From a checkpoint of a small image VAE: batches of 64.
Rows from block 6 of the encoder, named by matrix and row number. Rows with one number belong to one neuron. Each number is 500 + 50 x the weight over the matrix's rms, rounded and kept within 0 to 999. All counts start at 0. Numbers have three digits each.
# fc1: MLP up (encoder.blocks.6.mlp.fc1.weight, 512x128), inputs 0-127
# fc2: MLP down (encoder.blocks.6.mlp.fc2.weight, 128x512, transposed), outputs 0-127
fc1.402:421460460412459433503481503482512482429519479491427553408446464587540502562512525484497479550481547512475523396524566428529441524523495518470547522488508467402545611413361496460409503543621505513537465490565512638553436471381539459533685586443615490440505433522501557485541535531464527505635479335551548541553484420455488550438556493509580500486447568454397495505413625594529540484444
fc2.402:457513491447575528535425498470516477364357597512435345459574524506593501541512502473425508574492559576465529547475452455597529483589475493493544555528538533510601521530592564425520534436416488561479585449497566538490374445547529543543547610426388544455412404548488487356476545430354489513583492579544522559476473597494479539562522570457446361509505439546449429486430541494562546500531
fc1.403:509399435478472602577552535652445494615408507467582548456368508490572483553340600555518455510594517507461409524467570480659502538443529618475407558389437482443512391534538597530483657547655534625537491517492462470478502515443356521558472596540472433489437433445525560514529521464598531519461450567541535585407423518569324448496533509479546506398434580503413558576462513440372545478561
fc2.403:522472475391422353442351508398542372582536537581563561573598464502560618531491504555364611409504541487473602531478384537441517412578458369535460502607504485447554484439411453510565461379501623563517473553609455518513460544565494433513460470506442482570434448500415574490429579484472511553470534464536530433433415567513645559579459476644526554394512462522474415395631428489626557555494
fc1.404:443471452504578496448592550508487468483460558488505490552510468391552578563573497491517494475464482510456535494543513530544530580566578571557483533501473412534568447489494443476534438454471465524612560481554461530513442513521473540543457588475418482447524547462457484541526479544484606540425444486506505544509552442483508523642432500390446427482438519401534633530497480430464508483572
fc2.404:514438418498481535538489526561481496446483440435572490521496524472453503566440536410455532578529502510527534466515515455449450432410505400452500463578502550496412551439595554446506511490464553516496458524521559484534544470572462492528504524498493462510511476508455504518522580495604406524483559419514522487413483519518495476416507487555497465500530579560527390501516575533506508429452
fc1.405:522423497423530552493493493555569496494499424464434531505543571508494450552463489504448522473473539517524480516478514473458521463545494531499524497542546454572545432463494434520545543508461441504572579403451515534517505512482500503461556541463440468499538381470377540555474489596477513537549536506472523460521477479549562452489427495508537532521512387498523436387537480578479524537452
fc2.405:506495477559525478498447465473490557531483494495539450452501496431482554424565514466542430556521480425427489509493459495550521511460520427469451545539499534465478543564575532491436507477568490574461446507513465482515488505479492479560465542538459585511496575467542525539493510517496466450547442513471480516417494513414468495470472521543533501466501610433531509546494482483499516473480
fc1.407:466519472534489467598472561485545489420403513444468500498506540527469520491469483498499471518506362512431503519519511536547449496427448461463511507520479539505562504479484537532407501462472414492480498552512473481515508600489560510555512430539464558428440500438515488541442492526540453427512572503493447547599520551471490422416527476459549442484478597451520557524556513516535506517480
fc2.407:456491605476511496474526421541547538583549535477473506504487501488455484488438526492444503568515563461479494517485481454502488469483507491531488448513529406567436444529493517527476491533560511469548508477489593546553498510504474482539539519434420511450508476524491486532554446473535475496496528488526509545517446492462529471516445495482522483480520456596484491455517484510492456515476
fc1.408:516529480392557580511478545507573474542537542437466475481481508508438546397550540545505437435399418513538540578458604494399488577509517544540455499598524548507587442435518538537543484538463509477539582583560470363460552580459582459524561445448465490525493451447557532511572467501621527522471455523455471494505528490441598510495417470473511453535542458538466516443421548448490545630482
fc2.408:477557590568465529569482607559413434497475495609454551500504517444516429569495516602497529571530568548571494426548417563507559392432512536497525463507468563503396523583483490502461518508468499510537474400532494625501442442542484514482436538472572526407531602548584527523447559571373564484546581426520521574480518434552548438513560517477512511518498494509549578530490511545533499424486
fc1.409:519515487416574441577556523443535455528509491496498433483407489538518497525463426511507517478508456450485526574516462545569566502527481491520550512528506464443544516481552559524523471519524419469510463543501518525533481500591544487545536542562498476519423528491483512494552513591504518441501440551523538462519501417507524464506506513451508509530487577466480560535471511522420404457536
fc2.409:466481447546464490472557570519481489511499506564510481446522510477518502502562518556481477530523468511453489524514548512479483503519516524496431500473460519482522513539469445493489500493504534491542499480463514428471492538440521510450503488517580553554573512472533451501543520418413488531552492557464492541488518553448473468500497557557486492437485458492459532507517477482531464551540
fc1.410:417511414530520503544551494455463524477473502512546410472431497544475486467485482469476478493515581532499475485515570486428445486495498430469555537493485430523537508492491569511511485541448455543493461466624469519517458532471494434455495500481511543547563574556523467491526501490500508512548513566428511586534598468552531520531523472443402514523507403489395487463526512479429489573525
fc2.410:445563524515447530464518450557487479455556493457470504535511541419546576518532512464488475521528580466485523491567507489470557555431514562539480527518470616466435510489539492444521468472561546456503536521435456541511506439550533476488490553449461532493490463510443486557530468463484515507498452582439447424508477558489448456523547486521471562492447585501451515462506515440530471457468
fc1.411:502484440454536471544543539468492526474643576584490404466446466574510448541498484639438444645457403365392425509490494546678640531439377439432539407558494401322504471374612494507390520384616460525401411457639504669522473491494324474584606423542645522442540457482362442506523417578466484521508520536512411683495485580513520645347475480598505606333525498474645295520587449536557437519462
fc2.411:488526540583562455504493493454632436530406512503498523459470484507494632570523520535619530493483503523439491546513414494407501524513529506531563525478500479540494515566460371470528530523527549478493520566471518533489589516476573516478443559389453574559486459492616430460563578512535496496529535518570442417420440424495463464484518435418486458552535475586550347505463527457429487470470
fc1.412:525517443556412540514571529430565508521474492488553562472509599538463471514514487553505479545413535465484526461524556472486499518562495438479486481493476496550480555570437533563521580531504473503458554470498520501514471417545533549485412454482530441488525539425463535571520441538529488575503471473549411576499478463390503485480458604598540441455529408447502548570493492508500504419590
fc2.412:597437514440572487536467546472555514486598501551449483492530397424540489483501402436532515527632478537416470526452526552623476412454539551483470492416542502472511468517567471506471430461509379476499474538485610552526525536534486494564393457670498555519437603444565428438479528468520529373486470534459474493531489506579603528472550482389418580399546622585443467435592517442500492455485
fc1.413:441527481548505503558499525602551542526620469457430509520486476577495562574551496526463444503490503516565444545489527543453546577481461408382519430384465399550538507552488397509520492544538528575471444563468432457476480481413552531493419499574435616400473513544500409485379533488601529445457584467444375508499538536552568359517492470484468522475545562390490497520459581521461518580547
fc2.413:555629424474503550525489537410538479461413491541518472567487534451412564467391543464514462474616520424468504432477472386462500490441435529576525473518494550527449507493593510548483528520542458437490492531505492503381638538437477527542459467510570429553508489531525459580567525474557513476447542544504508510480388414427523505474540595536549562489503483532456505508520503485483492463491
fc1.414:429513484605439509531485491460505513431431628512519478523475577551515401527488531375500482585487499496526530564517476432494530532489524578490392528566557621553531478465479575444464536554447515467563468597417542432554436482542488466544569469482525488549413500478503488494469451573547438547484559457575506433464560383508491493504507543528609522522444417462446500499487513429584451458555
fc2.414:513488534453599573540519492519540474474551488444564478480502481448503463516526504438469455558533539512587540561435465492493495549411459466442500456478521518506457430513543461500540461560543546448545510489451506550523519499487479492562455462498525430350530477492571480533554460493560531519504567473520534474489448507493568481500547425552442508472504539471476364439498535419529458525469
fc1.415:525465484558396490555532438556481459583420551616502501495464524425524527499604515400399534427434490497555496473484537595402501428507489371503505382529569441454544512527502507486478556510531567581493508426573463589463511585435476500448531513491563369398568513549460624542427495481503519485503432469491624512495423513455550484489480433539429505474441549532547489532547477459553516507484
fc2.415:473441460500480529492493527503486530473507494488493505486508473550460511475512471482499487437486424465442507468590452434567506482566595514469485518506381485412566507484511536492480516463531494446489507527523477440610548481547536545531455597578482582578445488468452534489512528587472488457481541533507488517519530562538454457509474530502505493535505603424518517452446554635471536489595
fc1.416:448490546587385474543484557472616531529542402506607507530423476612382422453486492476470397655492563409577511512479443585300518394362516426417452457519359369566507472480494572477568561490512528458462478510429540545482482400466499434543570422538584488403476497602463568602570414497617437558507569456498547414413392567664602452560576545651529565387563573630501439469433481442498454438648
fc2.416:363514480405491418366414429507541597593570481509321451559600609399642637387521320537679503447554229614398467484377557414533563583444534612596582768657513485521582420520381459533452381369595439361388522477459584473549554497630589545400456504426375459522381498282472672487379434338562639398641373573710603530576529540568404602479574560442264391565403472396622479574658436373615635605437
fc1.417:509541465483496472500605528527541414620505519499620571531487540529398499455485503452479485505484520505522541447579564526486534528507491462507515461468440521532529516481476499548487526450518480496434504508513508477549491538484521602444419452507564507453510500467467538569506472532520508496435494383468418527544498440358556442496484578554518468487511499516552558521566502524514473501518
fc2.417:453392516460488593520556425416508566538506465546498494488498466432575445481500397494495508575567529447419477526538332490475496427483535469505466453450520623493464500471542456461421454480473490479457541472476573510480547479529502532555422491640405505592418554496464501513523512365489480441465530558483417432605490540621569528587548447480455592455554487559467507483608507515505533540558
fc1.418:504515508465521515480554371543368553468506495425519550534471504536496475552520501496567449495473496534542600502543469536466428589525550522534415371437501553475560458426404449459536445517480556601425513500472553457440474512504456543501350581473569450420438506529514530411562502566528538505544584493358426490456598489460500555552442506648436531480482579501567455525509512413514508492573
fc2.418:306471488404563545468384472471574408499617530553486513530625488596532514501394423512550519513626597423400462515544450484438609390573478516529570571479525531624489542543494496454533565617533442559584558452377570547470626486484500441425539478485512503445551477485471480681409600426583531542435455477512504480704358398393465429438489426416484683417560439494504507508548527585456518435368
fc1.419:575501512487424385534543538558478438521484425552513466504514546573561589534449520539523443480596526491564557388481449578528526453510456545557554516505512393516436552530577534553538596494516535546427506435436533551405433502568358520448559475397592489477618538534441470532484531495505238555567517499514499496471596498375515463511496458455596548437627536446515473523483488553528481477506
fc2.419:392350473600635603476438577418528531478563542538578519472628500435524404436514619467371482630498413434489446619497442487503455456536461546515522532435509541444580527489399546402438316462524504426524491552549414562652524470485527568617431444594486496547495516468670507456471558580435654589431552471570481579492484596727615575385410472496357446532399493471483472447472502435520508482532
fc1.420:435478545516490476433507486510516404448478524514565468457442487482595537435451552512457453522463608531457427467441502535505522599504486466509572575529508666529524490430598443468455495532506541557480537529404530503576414470573410483436524489477451530514469553571535464542507486477502505480452448477450546487575563469527479515460562486544512598545447496453603430504481528549490452496499
fc2.420:487511488527482422465488517506552545495451523452486526511498491558478464478486517459510529481543535484532536438427532482493473474496463506566492508494480445430514476542489530550554557462517516559534563535524480577469507440469554507422519477487507483527519458444454446531518410541517513448528484552520479534429520500526545554545475529509533443534456539496493537499502496526460565509513
fc1.421:461537496443507591446475414475416576517441422431506437468566450515485476495619397440517446414543556501474506510561489495447409474472510522537458541433503590459615542406491607542499536504489458493597525491471556510525529522515530415508521525588515408507458453572462515599553437550467568497582470503523581571559434458406483505532395569447528443560441417467404619483446556467499518425450
fc2.421:533526564550524385598348674511387398524394478561571516458446452369541541508396534575429553530424564488618472565539576513285412397471556612572533484378483602552398455646454476507447638519461411298557616473566601540579552446482482509457333413558566453584472486592522534522469568235493615454466501484604497520525490477478470567546662319429496567515498466376439444444569562389525562472597
fc1.422:505505482519479545522479517516418485464462470590512517554536463560579559513464521469554511522494547505513511521537541481505452500475493532478572489507516519476504499505511468468525476525558462468518529472508449495504512565479511507487455401560473552542552497515563502472423501496536491521479505481579510512505484523509488541463510495447486458504471498527513496476510458526497535536478
fc2.422:464516475433535542569519448508451537448578592560402556391523529518504443479475451572492459503529439542410550556549474610464403532484507542491504569519443565475471483508587500458325468441493560558416500480510540477636502445458502430533446509531458563385474564572433580460538453515559523484455592532525474498590514590555533464498532540483518472566482507437478450470419556541507573549548
fc1.423:526480486462443450503500543525506436490540415488467519552564639532518478391404456448596559487523395474544397428467579539541499473501444473600515439576486532500512525524467562435495515505561519602562363586561486526600387421368514533531425510509570419507491492497519432534590565496510479482403490441478430569575465438526540432470486505530521546565510539459571504453526464585486494511481
fc2.423:464497528541410494524635522542526465529582452468395530565535589504468463435366464487552504492514382484561529444535521503502571477476480466455547404514496522546468472555499433449570538473592406591438485587579462472605365472384461521523527529548519514486480599487442532469424561536485529568442432586519503448598539521535486445574426568626512551480421475462563571463555505457460542509485
fc1.424:396531533436638488537503534519440472445557530492560615468420506515446537491469568497472472515490575529553603510447545466574505497525508519518463550502518562521472398620502504504446481504487554521539508479510504532486518450464460402542527485612568445510501580553529497518447525462516495513521419536467476407468550470553523476512503491499518622513572530516498491472549581539554556463543
fc2.424:589512472530503486564461534517561489501496598578498550509509547414510552542560459526460490566460410485437529474554440540482495377470431532477443543584442542454552563472523488460468441519531412593459486459450504468469537548460492508469480489582481491419508478477569515478554538453472547482487559532562552496539513398503449554519536524470511445413513532446509438576456452538583422518443
fc1.425:590446538447478555439498504451513508504517500507467544527475502473417490526525551562473458558466428486450481557456435551481399547507525500510459489472459516487485497412490531426464495552524513466494519535467443464485459529484504377505483479467490524447505524484555524569572483446562513582466504464533496568505455553542478529553460482484542553482541474460490442509457518502507469528536
fc2.425:409485452433439463492472472580497485592473511486570490484484501501490524491439444481523523546547578517503487467522561515513584414462456516529522578542448493512531623543432534509465510534497482385479552488494512522489544466490449588554563515527480432518536510561375537474526453500517403438560520463519450430487529510443513520428569552511514458585469538500530496457505418593504513378451
fc1.426:501530560498494503466441512468485436544448452561495457558463486440463573486447508455469436520437645542513556495478604441430507501448573521387483461496538514401489492445494481503477514410493545579467489476452481599531467500531356539464488496567605439572379514555535531534491482559537481631518381430401616461425453541574575506510507596573487562485538485497574453458454471466383520513577
fc2.426:540494478523533439576495524509619535497545493410586443484478501532440386528531491494414592516545535503547518563488544514458499493525493488506493499441500457533547524514533521502470519566489461512529510543513476510473519464519483518551513471531487501473559450554554462533469520497449518557454545522502513533460513491444587469470545464603546491469512513576437512522436495496460426427487
fc1.427:496450523457385499482468500511529533494558588457433411438472437443429475490478557625521487466461460518501567497522489484531505450485484482469481500498516570489498556487503568464432476513452592575509596463428528578547593454562543440503535559594562497443488553470438503539440478445436476547559452398485457588499449497443504515499533397462487457595471532446447496334502540503508447541547
fc2.427:492487480485447457449545522535488455496449504466507534535443497539530465487461537452493533559496532531484484535509515526539481552541498493543497504501497484463511541501505524444604465530513547489498504485447400559523482471541512512519599549490451544531454532472515472489509491400501503475508466513520464453533489544506559548518473510470471479494476439535499531515510516461543520481557
fc1.428:472504395473473455440553501565469498450580456461506436489509431526525479533491454461541434426509507531518456492521539518498515499504520575533480488468509495458442511523464474488510461522560458419486492489474488517487529465543482541475505544564519539580580481477495512510574548456432516542551505518556451503557633575585432465569474570433605571496513531448531568479442591532467543480525
fc2.428:462502477585480545547461431542355580533501534553506446539518457455513579459484415555452535546427433535410510503462458419501540461448529509533460521457578526584525546566486523479448452556509498518427429585544434458558434423501556418469489539471468500525452489515513547444496502538458483366523469493524512519508449603527399540491519460500470546552463487643576589470516473537517547455571
fc1.429:519468507525540497524484427507433471563530516588478461488567517560428532388393582445520511466384354457442499574464537419395506482409548599598503513625635510558547530423468552570593476525468494415520539463477527543429451486513665482523514478514512529482459441541405527525697527552446498481551468554510579520498551533554515438588530481494531450467547520553536506448618553475509499651330
fc2.429:516416565367484526509526643511550480522367520450636508399479508354503394544585429601568427613580570556622549566576406505683451552421547435503601585406428533548576363564657484417411523517517624617429461522526524552563560589488323424544526610502607623459544488420562432379325443598522429544452542475478506527462489513400472543478513591472513496470429449292522519637521563523513607523616
fc1.430:471501453506551498582550563498425549394462555483495459460512574533466522455498523446414448467548473510515497504460442484512492485516465523461487566569541569443430542434496566529474548494457475468475522484529466543499558565526453458601531571496495469484568505523494505571440520438424466501572539498496499545592515512527465522497560443455514486564543569400429486540584545484477495513443
fc2.430:454469511535559457497491355462552548593480489526548463466472563429363503510459516480438536541483541389511552567459522569344537561511548413513431491563515446577539471539511413528549507509550474521439471523480503490511490524531569419524475486410508554454429557490477543430488474569573558489469485429441556492552442538518514447479476470685463575487504521545466508403499519469463528408415
fc1.432:640554519484473466445465478490474536499509506500446469526537457501393469437476522496588525498537487623518457557419524479486497537439430423521543424445514503567469499526513515534652475569529393516366583534460552507499483551530471490531456514514504417579583480436530560481526441536499471542534476524514503520478618540535563489566421456496538571518554532513438503497491525481464521487448
fc2.432:533433581588479591500446551576412492452591519527495477484460539482485463445594466478557519469435493448463523560473534512489427543512533519495503599567500457479444566499484470546461413512452441521510407499510500435562485475502509492499473509457516496478596467449489553547475495493489502455570427502492473490455514573495491413453579491524472480499510508503567516484491601469494508476492
fc1.433:559530502532516472513490510466538441429443530541487531535491429541555463468488489536540464467482621538514522444490516444560508495513504531517456506496513594484511518581482507500522467393532553534533441454478542501500553542488451553488521566521511499475560456489508514471515497452480534581415432515435472465571609556494432509468518529436571504495517538393508487494462502516465519532434
fc2.433:491466485540573556515433459392409555479575489533611427479520542478477512447521493494518518386445491603487455513510499428432491515404536445569524553481611437469593415518423538486489460407557540457474499545474475505583484438426612503566460473489429482606473471485422580500479570459394598510519463617521544548504485468625451513532489391541444446561495488581523535537526456533501506467561
fc1.435:590515505525475504553557426472475428509518430463511470507518538429505571447517532478572417479432511443546467524490550504364531529419506516515428409536530493463540470450505463485539495485494426387483511498515404467431538556455502494595538483525540509530485485526484505489577459498480554513428467434336458581458516432430446442504432464505517496476465499448500494432412536497505477586452
fc2.435:409534534403522520444535568552479514507454567566565564498443442532415457472466398514461614563561455544513492501439449452657435481475499601439429493465478448497528537499575532538480438506500547608502481503429611602504444518523512526370459511456530466484511474432544527545466540523537486447640445507556521532421479628538493533527560435389493579497457460564485498453551629540499556406548
fc1.436:500499534570487483549491552526515417482461518554526425509479498479435565446481502479478461447481492441534478482527443472494496526575477433519444444514556509484511529473443545510448516542524525537484539471514495500535486453406475490471475492514589496488404419505498593514457485529560542465474504495472480414507450426381518457521437429554473556492454438499531580533541478451549461540535
fc2.436:480454479464509530561478413431488534523472462547455514484491480484528527521528477515558515494387528476462533500509464442520490473491528548491489474429469472501511436493488492496505452414543486512523477449513568446453555500522541497465483487496463527506489543485457480508532514485506476457444593490521502527522517496539472457537539469496476479502505550434525473507478517523545461518536
fc1.437:515454494410535499473556431520503550475486569503445521519526538471548564539482546451462486553495491544516501527470514515494527546446496488432566553463542507523466534528536491516533464492454520480475460502485472552578484527509519519515608530477551462465490444513495503466494481530502462440479468521502437515517478533467476454490523479516510528557498531421512507531508426527565512469520
fc2.437:503549437544551507528470456549504472479463438477460458524525472517523506481443525507480436477519491462521438505448530491531452460488528451476526469481506452501513483491463494511496527494539527558522523507453550511444547598454473478510468527453445543554483544492524477509452526529575503542459487482471506530564495437556504584519457462521438409449533566519468494540558587507496541496478
fc1.438:444482448456544449489515465443536445489421470543536564457466509527474390457466517419555550531499536491437450522508540447611495483502517484497486584581445655545537511612491505551553585520557461505580562470593459404573523485538545501501501462510486590465573523490622504579502537439468514441383553412559500459491498547500494492520546480540509496493438464464524573509520562463461433478441
fc2.438:578518520518516535459520555497569465456514475409556462535501529486423519541541484496519454538535463522513564486543470541449512487470447475485468494486526415522513528442544497485444481507536501515531402521440515510448545437484467472537492449430519449461523496586554501476494436450498515536537465516452545511484440438464520543431480487522562511454512524471458464469480528419391468549474
fc1.439:490535563431537532427511523610512521514533579498529554507429488451447500520470587521494422527538573494470503513508525524534492579452482453487469487489536538526459462483461517441463509554531563517409411479501520582528482536522478474484556539521452499471457513508549502563517430430563511496513548524463434544512470524515466449476485556508461494507451426483564429522507422527447423517455
fc2.439:535563513562492466558468560476462405521455467444453488488503531537545438552533492478509513488444513499488514551543455544473512502519474550509514555509549444482477478535539484455546529449548463541543510438556427623485490466524570529465528489527481515487526466458485496524529492512455494564470383473517473460528500490471488601550486468493556520554503477469523459547490481556460544498505
fc1.440:434427467459471506558453514537442410504524509525498457560492479374510504433538552471424610412532557533427511538387509563442506472502456491476475563559502546503543427538565493532488529434477434565534519524544476529424494507494547538493454539504491434469493498569490593515462451479482479415530470507475546526474509481492511471482427438496453465459481479544479519529535536524570544551507
fc2.440:512515522513498538453521469490479541512448502497513535454537549552527503531491494534529446529484516464482519494501554500477490500553497430483493483550477506553493525513526478523533538501455497529480501527523468396475499546453486469468511470517554528570536535476482498528483539528554452536504535464500463492461476541496523426510503511524548547524508556452466493486472504589490452447492
fc1.441:541424534515525543484506501565600531476512539594582467459513494352530494439561502501460545497376517518453491479469435545550508509393539428416500460547515510481495521539582548465470553463436488481553473484541480581476460476498543584497469566436484469480561509518444483522429568502521558535591543570540484495470528556514519476480504443421520443526532487464416530500508464548547506506543
fc2.441:507500432527548476451553590542473471473488443496466514490446516557502556485521564513503452479563480500544533426542534421477499483455467581545471594520495409494489438543464459527560488500514498445502430553541527505548478399445435482487494497504592552505498507493451535543503487506429520445538425479479546612485496468557465505474523425466459516498471452499545606534495556468444464564457
fc1.442:503518477478499540534500533564553457516459522475575532468534542454490434503592484411400513532531584500423471479543473495484562520529586451503470469496560451427456546482529486406550417462501464503493561522542548541490447458515470537564520378425457531471509462421419379522464379605463529488439566497547494483466483523560534492524502494400495556495483465521534567498520477503437469461559
fc2.442:482484497486501471460462506458549546504554487462458533532547483537441561508482523544527520480521470483461494525455512535529535502512554515520463471450556472507485446496468495494482550536487541494476421454431469541545516513452430476506498451591489525525474495498496517475442523452464519504476493494472518523541463524455510570520500538522541475519497548465505487480519510454515445429490
fc1.443:511568496515457518522554468502503555459560566527480520516498544504436442397552473461533477495466488593501499534520490503577459491471473534468484433549490481488574532524485509419469475510560519573465610540414512534472429466503526457475458428455488487461467523458571531550542490451617520536457468482442468454583468482393556485504542467565506515445509509495544518494450500537442574510540
fc2.443:469466502511422446480495564510483548492556528415494552491517530543549504499498524590479613527517507451532534472469574431535565528527518532523472542447548511481516483541463486457487517509489529460605479510485507525524524465538514508515520530521469490551511506506472522535568484468504426479507512508482465508490492519542542527452412457510418488521470404583447474480567511490571491490483
fc1.444:490513511572448494527515514495516479503552487543529506463490560493496501466545481475458494434533497500475509525489522531522540523576468482519544514462541519533546487462509460501497527459469505493533471434666487529513499526504470516545455508523480477552484492472495578528497530511570456518433478491436574480445470508504531442518505451470454448499515484547494500489578502446539512574555
fc2.444:504546514530517582507468484444444568507513510565522448543504473478531508523514477476478477461468486490431518450546520433453526529499510547518453499542452531448513508527507522463487441541486522522454505516509520451500479513542551560531538545399478582506500547470545475530506459499463502437529513478499419429509490549534477444517491465477462488593507524524498479553523567549540461507490
fc1.445:542511476547469512542595532512515447506429518547523542472487579479540501484525479358500458576426611478443573451574416505478527492469468607500424396488583496451520447554538479357485477502577461454504588622548605440541479419492408515477525523447482603484439536498511579608516422452477436492564529338510616560513469505526456492500464433563499541565527464518437476458445457521528411501507
fc2.445:473543550488445545502486489573542480519534552454432524500500590505401467492472570560432565437542473345520489478480551491544448489470436511490518462460489471494600501558509537460501491540522510485515460447506503513531573530498576520466452482477508384482521494564518662452490501443560434512566516518458505596449426563427528546572376475503510321534494553589436491517534489545540496522499
fc1.447:500464482499503508450527477499447471569535590511508523458486525511540487517561534482467457553456454511589490500473563504550519496506542429499461500413547524499430435554433448436485489496506552421443552451505470502561470445426538436494499481515471474509472549495530520496605561488535656522541476500528452492474508490555551419485527562445436463555512395496567491587557478495459424451535
fc2.447:462556480534507358530436434560592533473474544492437499578485443485544505520477534533493584469511503468457483426517437538405612525537481459522412466556416406514527476395431504531523543449597423591480492556555522478495564591499531549458496580393494488505453518524363535541476451441499410479536526447446547414510421470395450613513532421620414492435438546475455509448533380529572570533513
fc1.448:401561463423468503561540477503486485501477517603510475471427470633566474464464504509440578417509510599421548427536478514427488440632401435526447538358433506494552542431404470412533565528484497582543461563426499420477454501552458447424474520432460515462462497583472465479523485420515330513542560435468440423534556465460399488628503422443535468396660508468484477561456356640535375505565
fc2.448:450378490476457534474446459468528480510417315529518483514612564381536599475563558466512382542559412394533519571491399547585522551421534594424564454511522566471392464544450500486461521512508577360408522491499469627504584624469581549582465449665482445549615552374530426437433564583537536590380485518565482532586462455515562450484468657522511421547436469441560547354513483444552630492451
fc1.449:486495443480490463480552456493525534525467533507541469502503533592493524526465545484535521531458427514508487511473450474445451550477450482489536540440442534489468537592496499538466575532504485437472532549502517491516547507473475512474454487587551521530506468508467541519449522463508460523451444490512470512540478488540485435501479525510418460484507530528563580423494499451483544476533
fc2.449:463509485517484513503543570505455462521519517515560533557492496428498557502534479476489509455488515452488498561477470504415443467509486536470462556557513550459499425503478494458524492540508538560531457445525487487542575551525468512513462556525466514476485487496551508491509540532556526444492534544531523483505505526488500538541547471471508446506505381452450432540548545468478505552474
fc1.451:482538498523571494528498446499425523477414539464477514535460472632491557495409416433536526480516500621476444517564418514453576499491551502431485525550537606390544432450439466512537560589468479473498523588519513531492411440535468527461484476435497566395527531441466458473465493470443454410485522506484415452522543543531512549513607501515510529540515519449519537489536519435493443448510
fc2.451:512473602476517475532509481542487467524481529553526575535453447491588526508491523405520503474467505459487480528422503526481516448597526497492515443458502510549430518456512522473512498470525507524464463524419530458543469560505484452504535455552552505504479517549480491497472441526556571514375535460491512485532405549502531468534526518573555442494502578461470513470433515496552534476579
fc1.452:494510437460535566552565507532520473595486489520455518614427530405429455466513514452478447585479464513474486431499556530517585531410485563413568556495433557589430465552508501452430610423651507462460505422607505528617471426529452493560478434504555472435569509482483466584507494562607528485496447434514439566653488412455386481490407497595548548469538364485463536498503568577561439524455
fc2.452:501389592501480510438509454524488536451475515467549482441489563460447445450465516489539515564604518572513547567502495414487536441475570422482535492466515499561435481391547510455481483556421537464493509522461488545482503533449537529512469470505431414533489581482438495493549521392538504460528510495415455467513459588511643505433473538531460567487494609550466516477605537451555470460496
fc1.453:470500526554579505500552435508542582488465418522522435441456517522458513449494507545532513400482404525438457557475478561539527336543455507517509499442539498556492536484470424548499421504415514478434532454473550455448488578543523517479489456521466471586557490433533513424504551521467425460473558512503474563527430493523516560467491450516518439503472505404405540587425463525585439487497
fc2.453:505483454512470499484505516556554487489536565473494538534523471423553443557515432503544451549565469467496487449444451503467504476438481551482433473493494500506548513440521502382463540490512525512538480511440465526449569536489454523541548453558522454439514465450579474536542521432489532479520498506495478538480572414449520527482517498572451409429509504522511401492529533474569482502507
fc1.454:483504520557437512458499459580484554456464479543466504559512441524521505475543483518525457531542507449503488559491421437492489568502524525472501469510472542488460568527484506504557462453531554506469506486487505518461454429485503491521566510517536517509531422496531527568542474560477474508474544586509515506487505587454566526497528527549494506421407519471544520436422538545505541506489
fc2.454:525401483466335369526516493431576547567499604476573446529542537588460541566479466506503439597454503556404404479546467607449405484532595405477431485528517552500585459477570524470541421506531511489514550505374544450442534531527453501515620498414446508507428592462438554511585581453534508617536500486440515498556562391422432461490449509609456434459526436513549361426598487422522478534496
fc1.455:485486487455599531435559418444485567508555464527482503477454456473549530514459515559511579521515516556509536515486521413496590498458533493518493517496462463555513503496528485518513541440465499495476482489486505471544573451570446411507461514505485566531433587474467453526485484440484458499485465511502465484506529544542486486486494466472511472493524483470488459476517523484432550443507
fc2.455:544460479555474451512530598493528452517518548499518459513528524445440447482484579482477508447458400482523526532608520593515507440478558491522461491550531527479504498484509470515504530508464507479500551460535491525446456576410524487518519543469526510470534375511501463476545566548525546529552533553515456477515458462470501503507456521508461484507511492460439540433524499454522467562448
fc1.456:412426533548452508573542553485470479459527451441628476517388468455399485555508544531499481460600547520554511555453502484499526458539449577531467453573458458487435435461507541483526437422458527522527445481461558501438491485437475507541536502465482520487445521539464497474593476515534604494503453508499495427482528483503546478460484538505451451547545496568451487515510491465495420462428
fc2.456:498582482478556563518450439554490440543485631581424447402560585490541543482566487526524483540419484460433439466495423533488405571437558455458496562551502501506531500599540515494555538540505484577505519474505476458513467519432505511507462503388458476513511480453597474500534479558538442522580442530522542571506519472493378571553491464451509496444539396515524533471494482544507475521539
fc1.457:495472463538483521583493465461473476556469505527490549480554451552578483545444473431469490499547515497602493530521503458576564437520446549494453406463552476462498563507423524539457548492461535560537476474478521610397518484455476489522542449561543522520504505461514514513494474522494579530518522530501499504476483489377444468412441444505422509548450551499478436586444485468452513525473
fc2.457:484520490468520514460476463547440457432492495514479514502437505461564563468546456503527576455497461566459452472518547481514503527547508517557503498481545490415501432513452509552514401514515497529521501541507442481527480569564497529446448443539467475532507488527514458435543573524397403549464456543503498486486541440563439516525520490442446482484463436500461527501545540590574546435529
fc1.459:420542471540522482538545560515575480516542564458585492429492425509501578524522378502577506501571322415629706504499484523434373557431510519606582432566499587465430632409393491602484497525488494391511439614500426394589515454515426463452470450489553482499542432524457565536481614464537564603479588483380465470459439474450541544485412492493367454583448481505534458533390476473516554610407
fc2.459:618497480537476551610470441565365411558531497566488488607488496446560461462542573497577516397474543501481419483468389460465380508547536523495381441428511499413499481519559513589528440422490446591564502434496480513455602502548489556498490579515551470494477545449532429448465482642490494490509464616475518508491501519466468566569523431516454519393525421530474544474565469637429501505481
fc1.461:414548490553443533520536407438470558470539477466517469458488477458418572543543514452551516481552485433487515572566490504541507533493432432482436463470414509505479465502512423516522412477555538515468496539481371498509546482500471511490475513543595524445473545491517439467516494498560468592549525484476516519530450404555530402490451519480407499494472512515565521569525536470427463539454
fc2.461:518479469627570591524465502553565525571533481494448512598488422537472548456486418479530439431505472442443516466477458444541607482529477518498508566496466503509525500497423560554551504523451549491510438481462512508488467477464580469527499458557513476539475441477464465485502548447437474494453443565506540517561460403472523481566530553506497532539497528497542436526547558459511472511518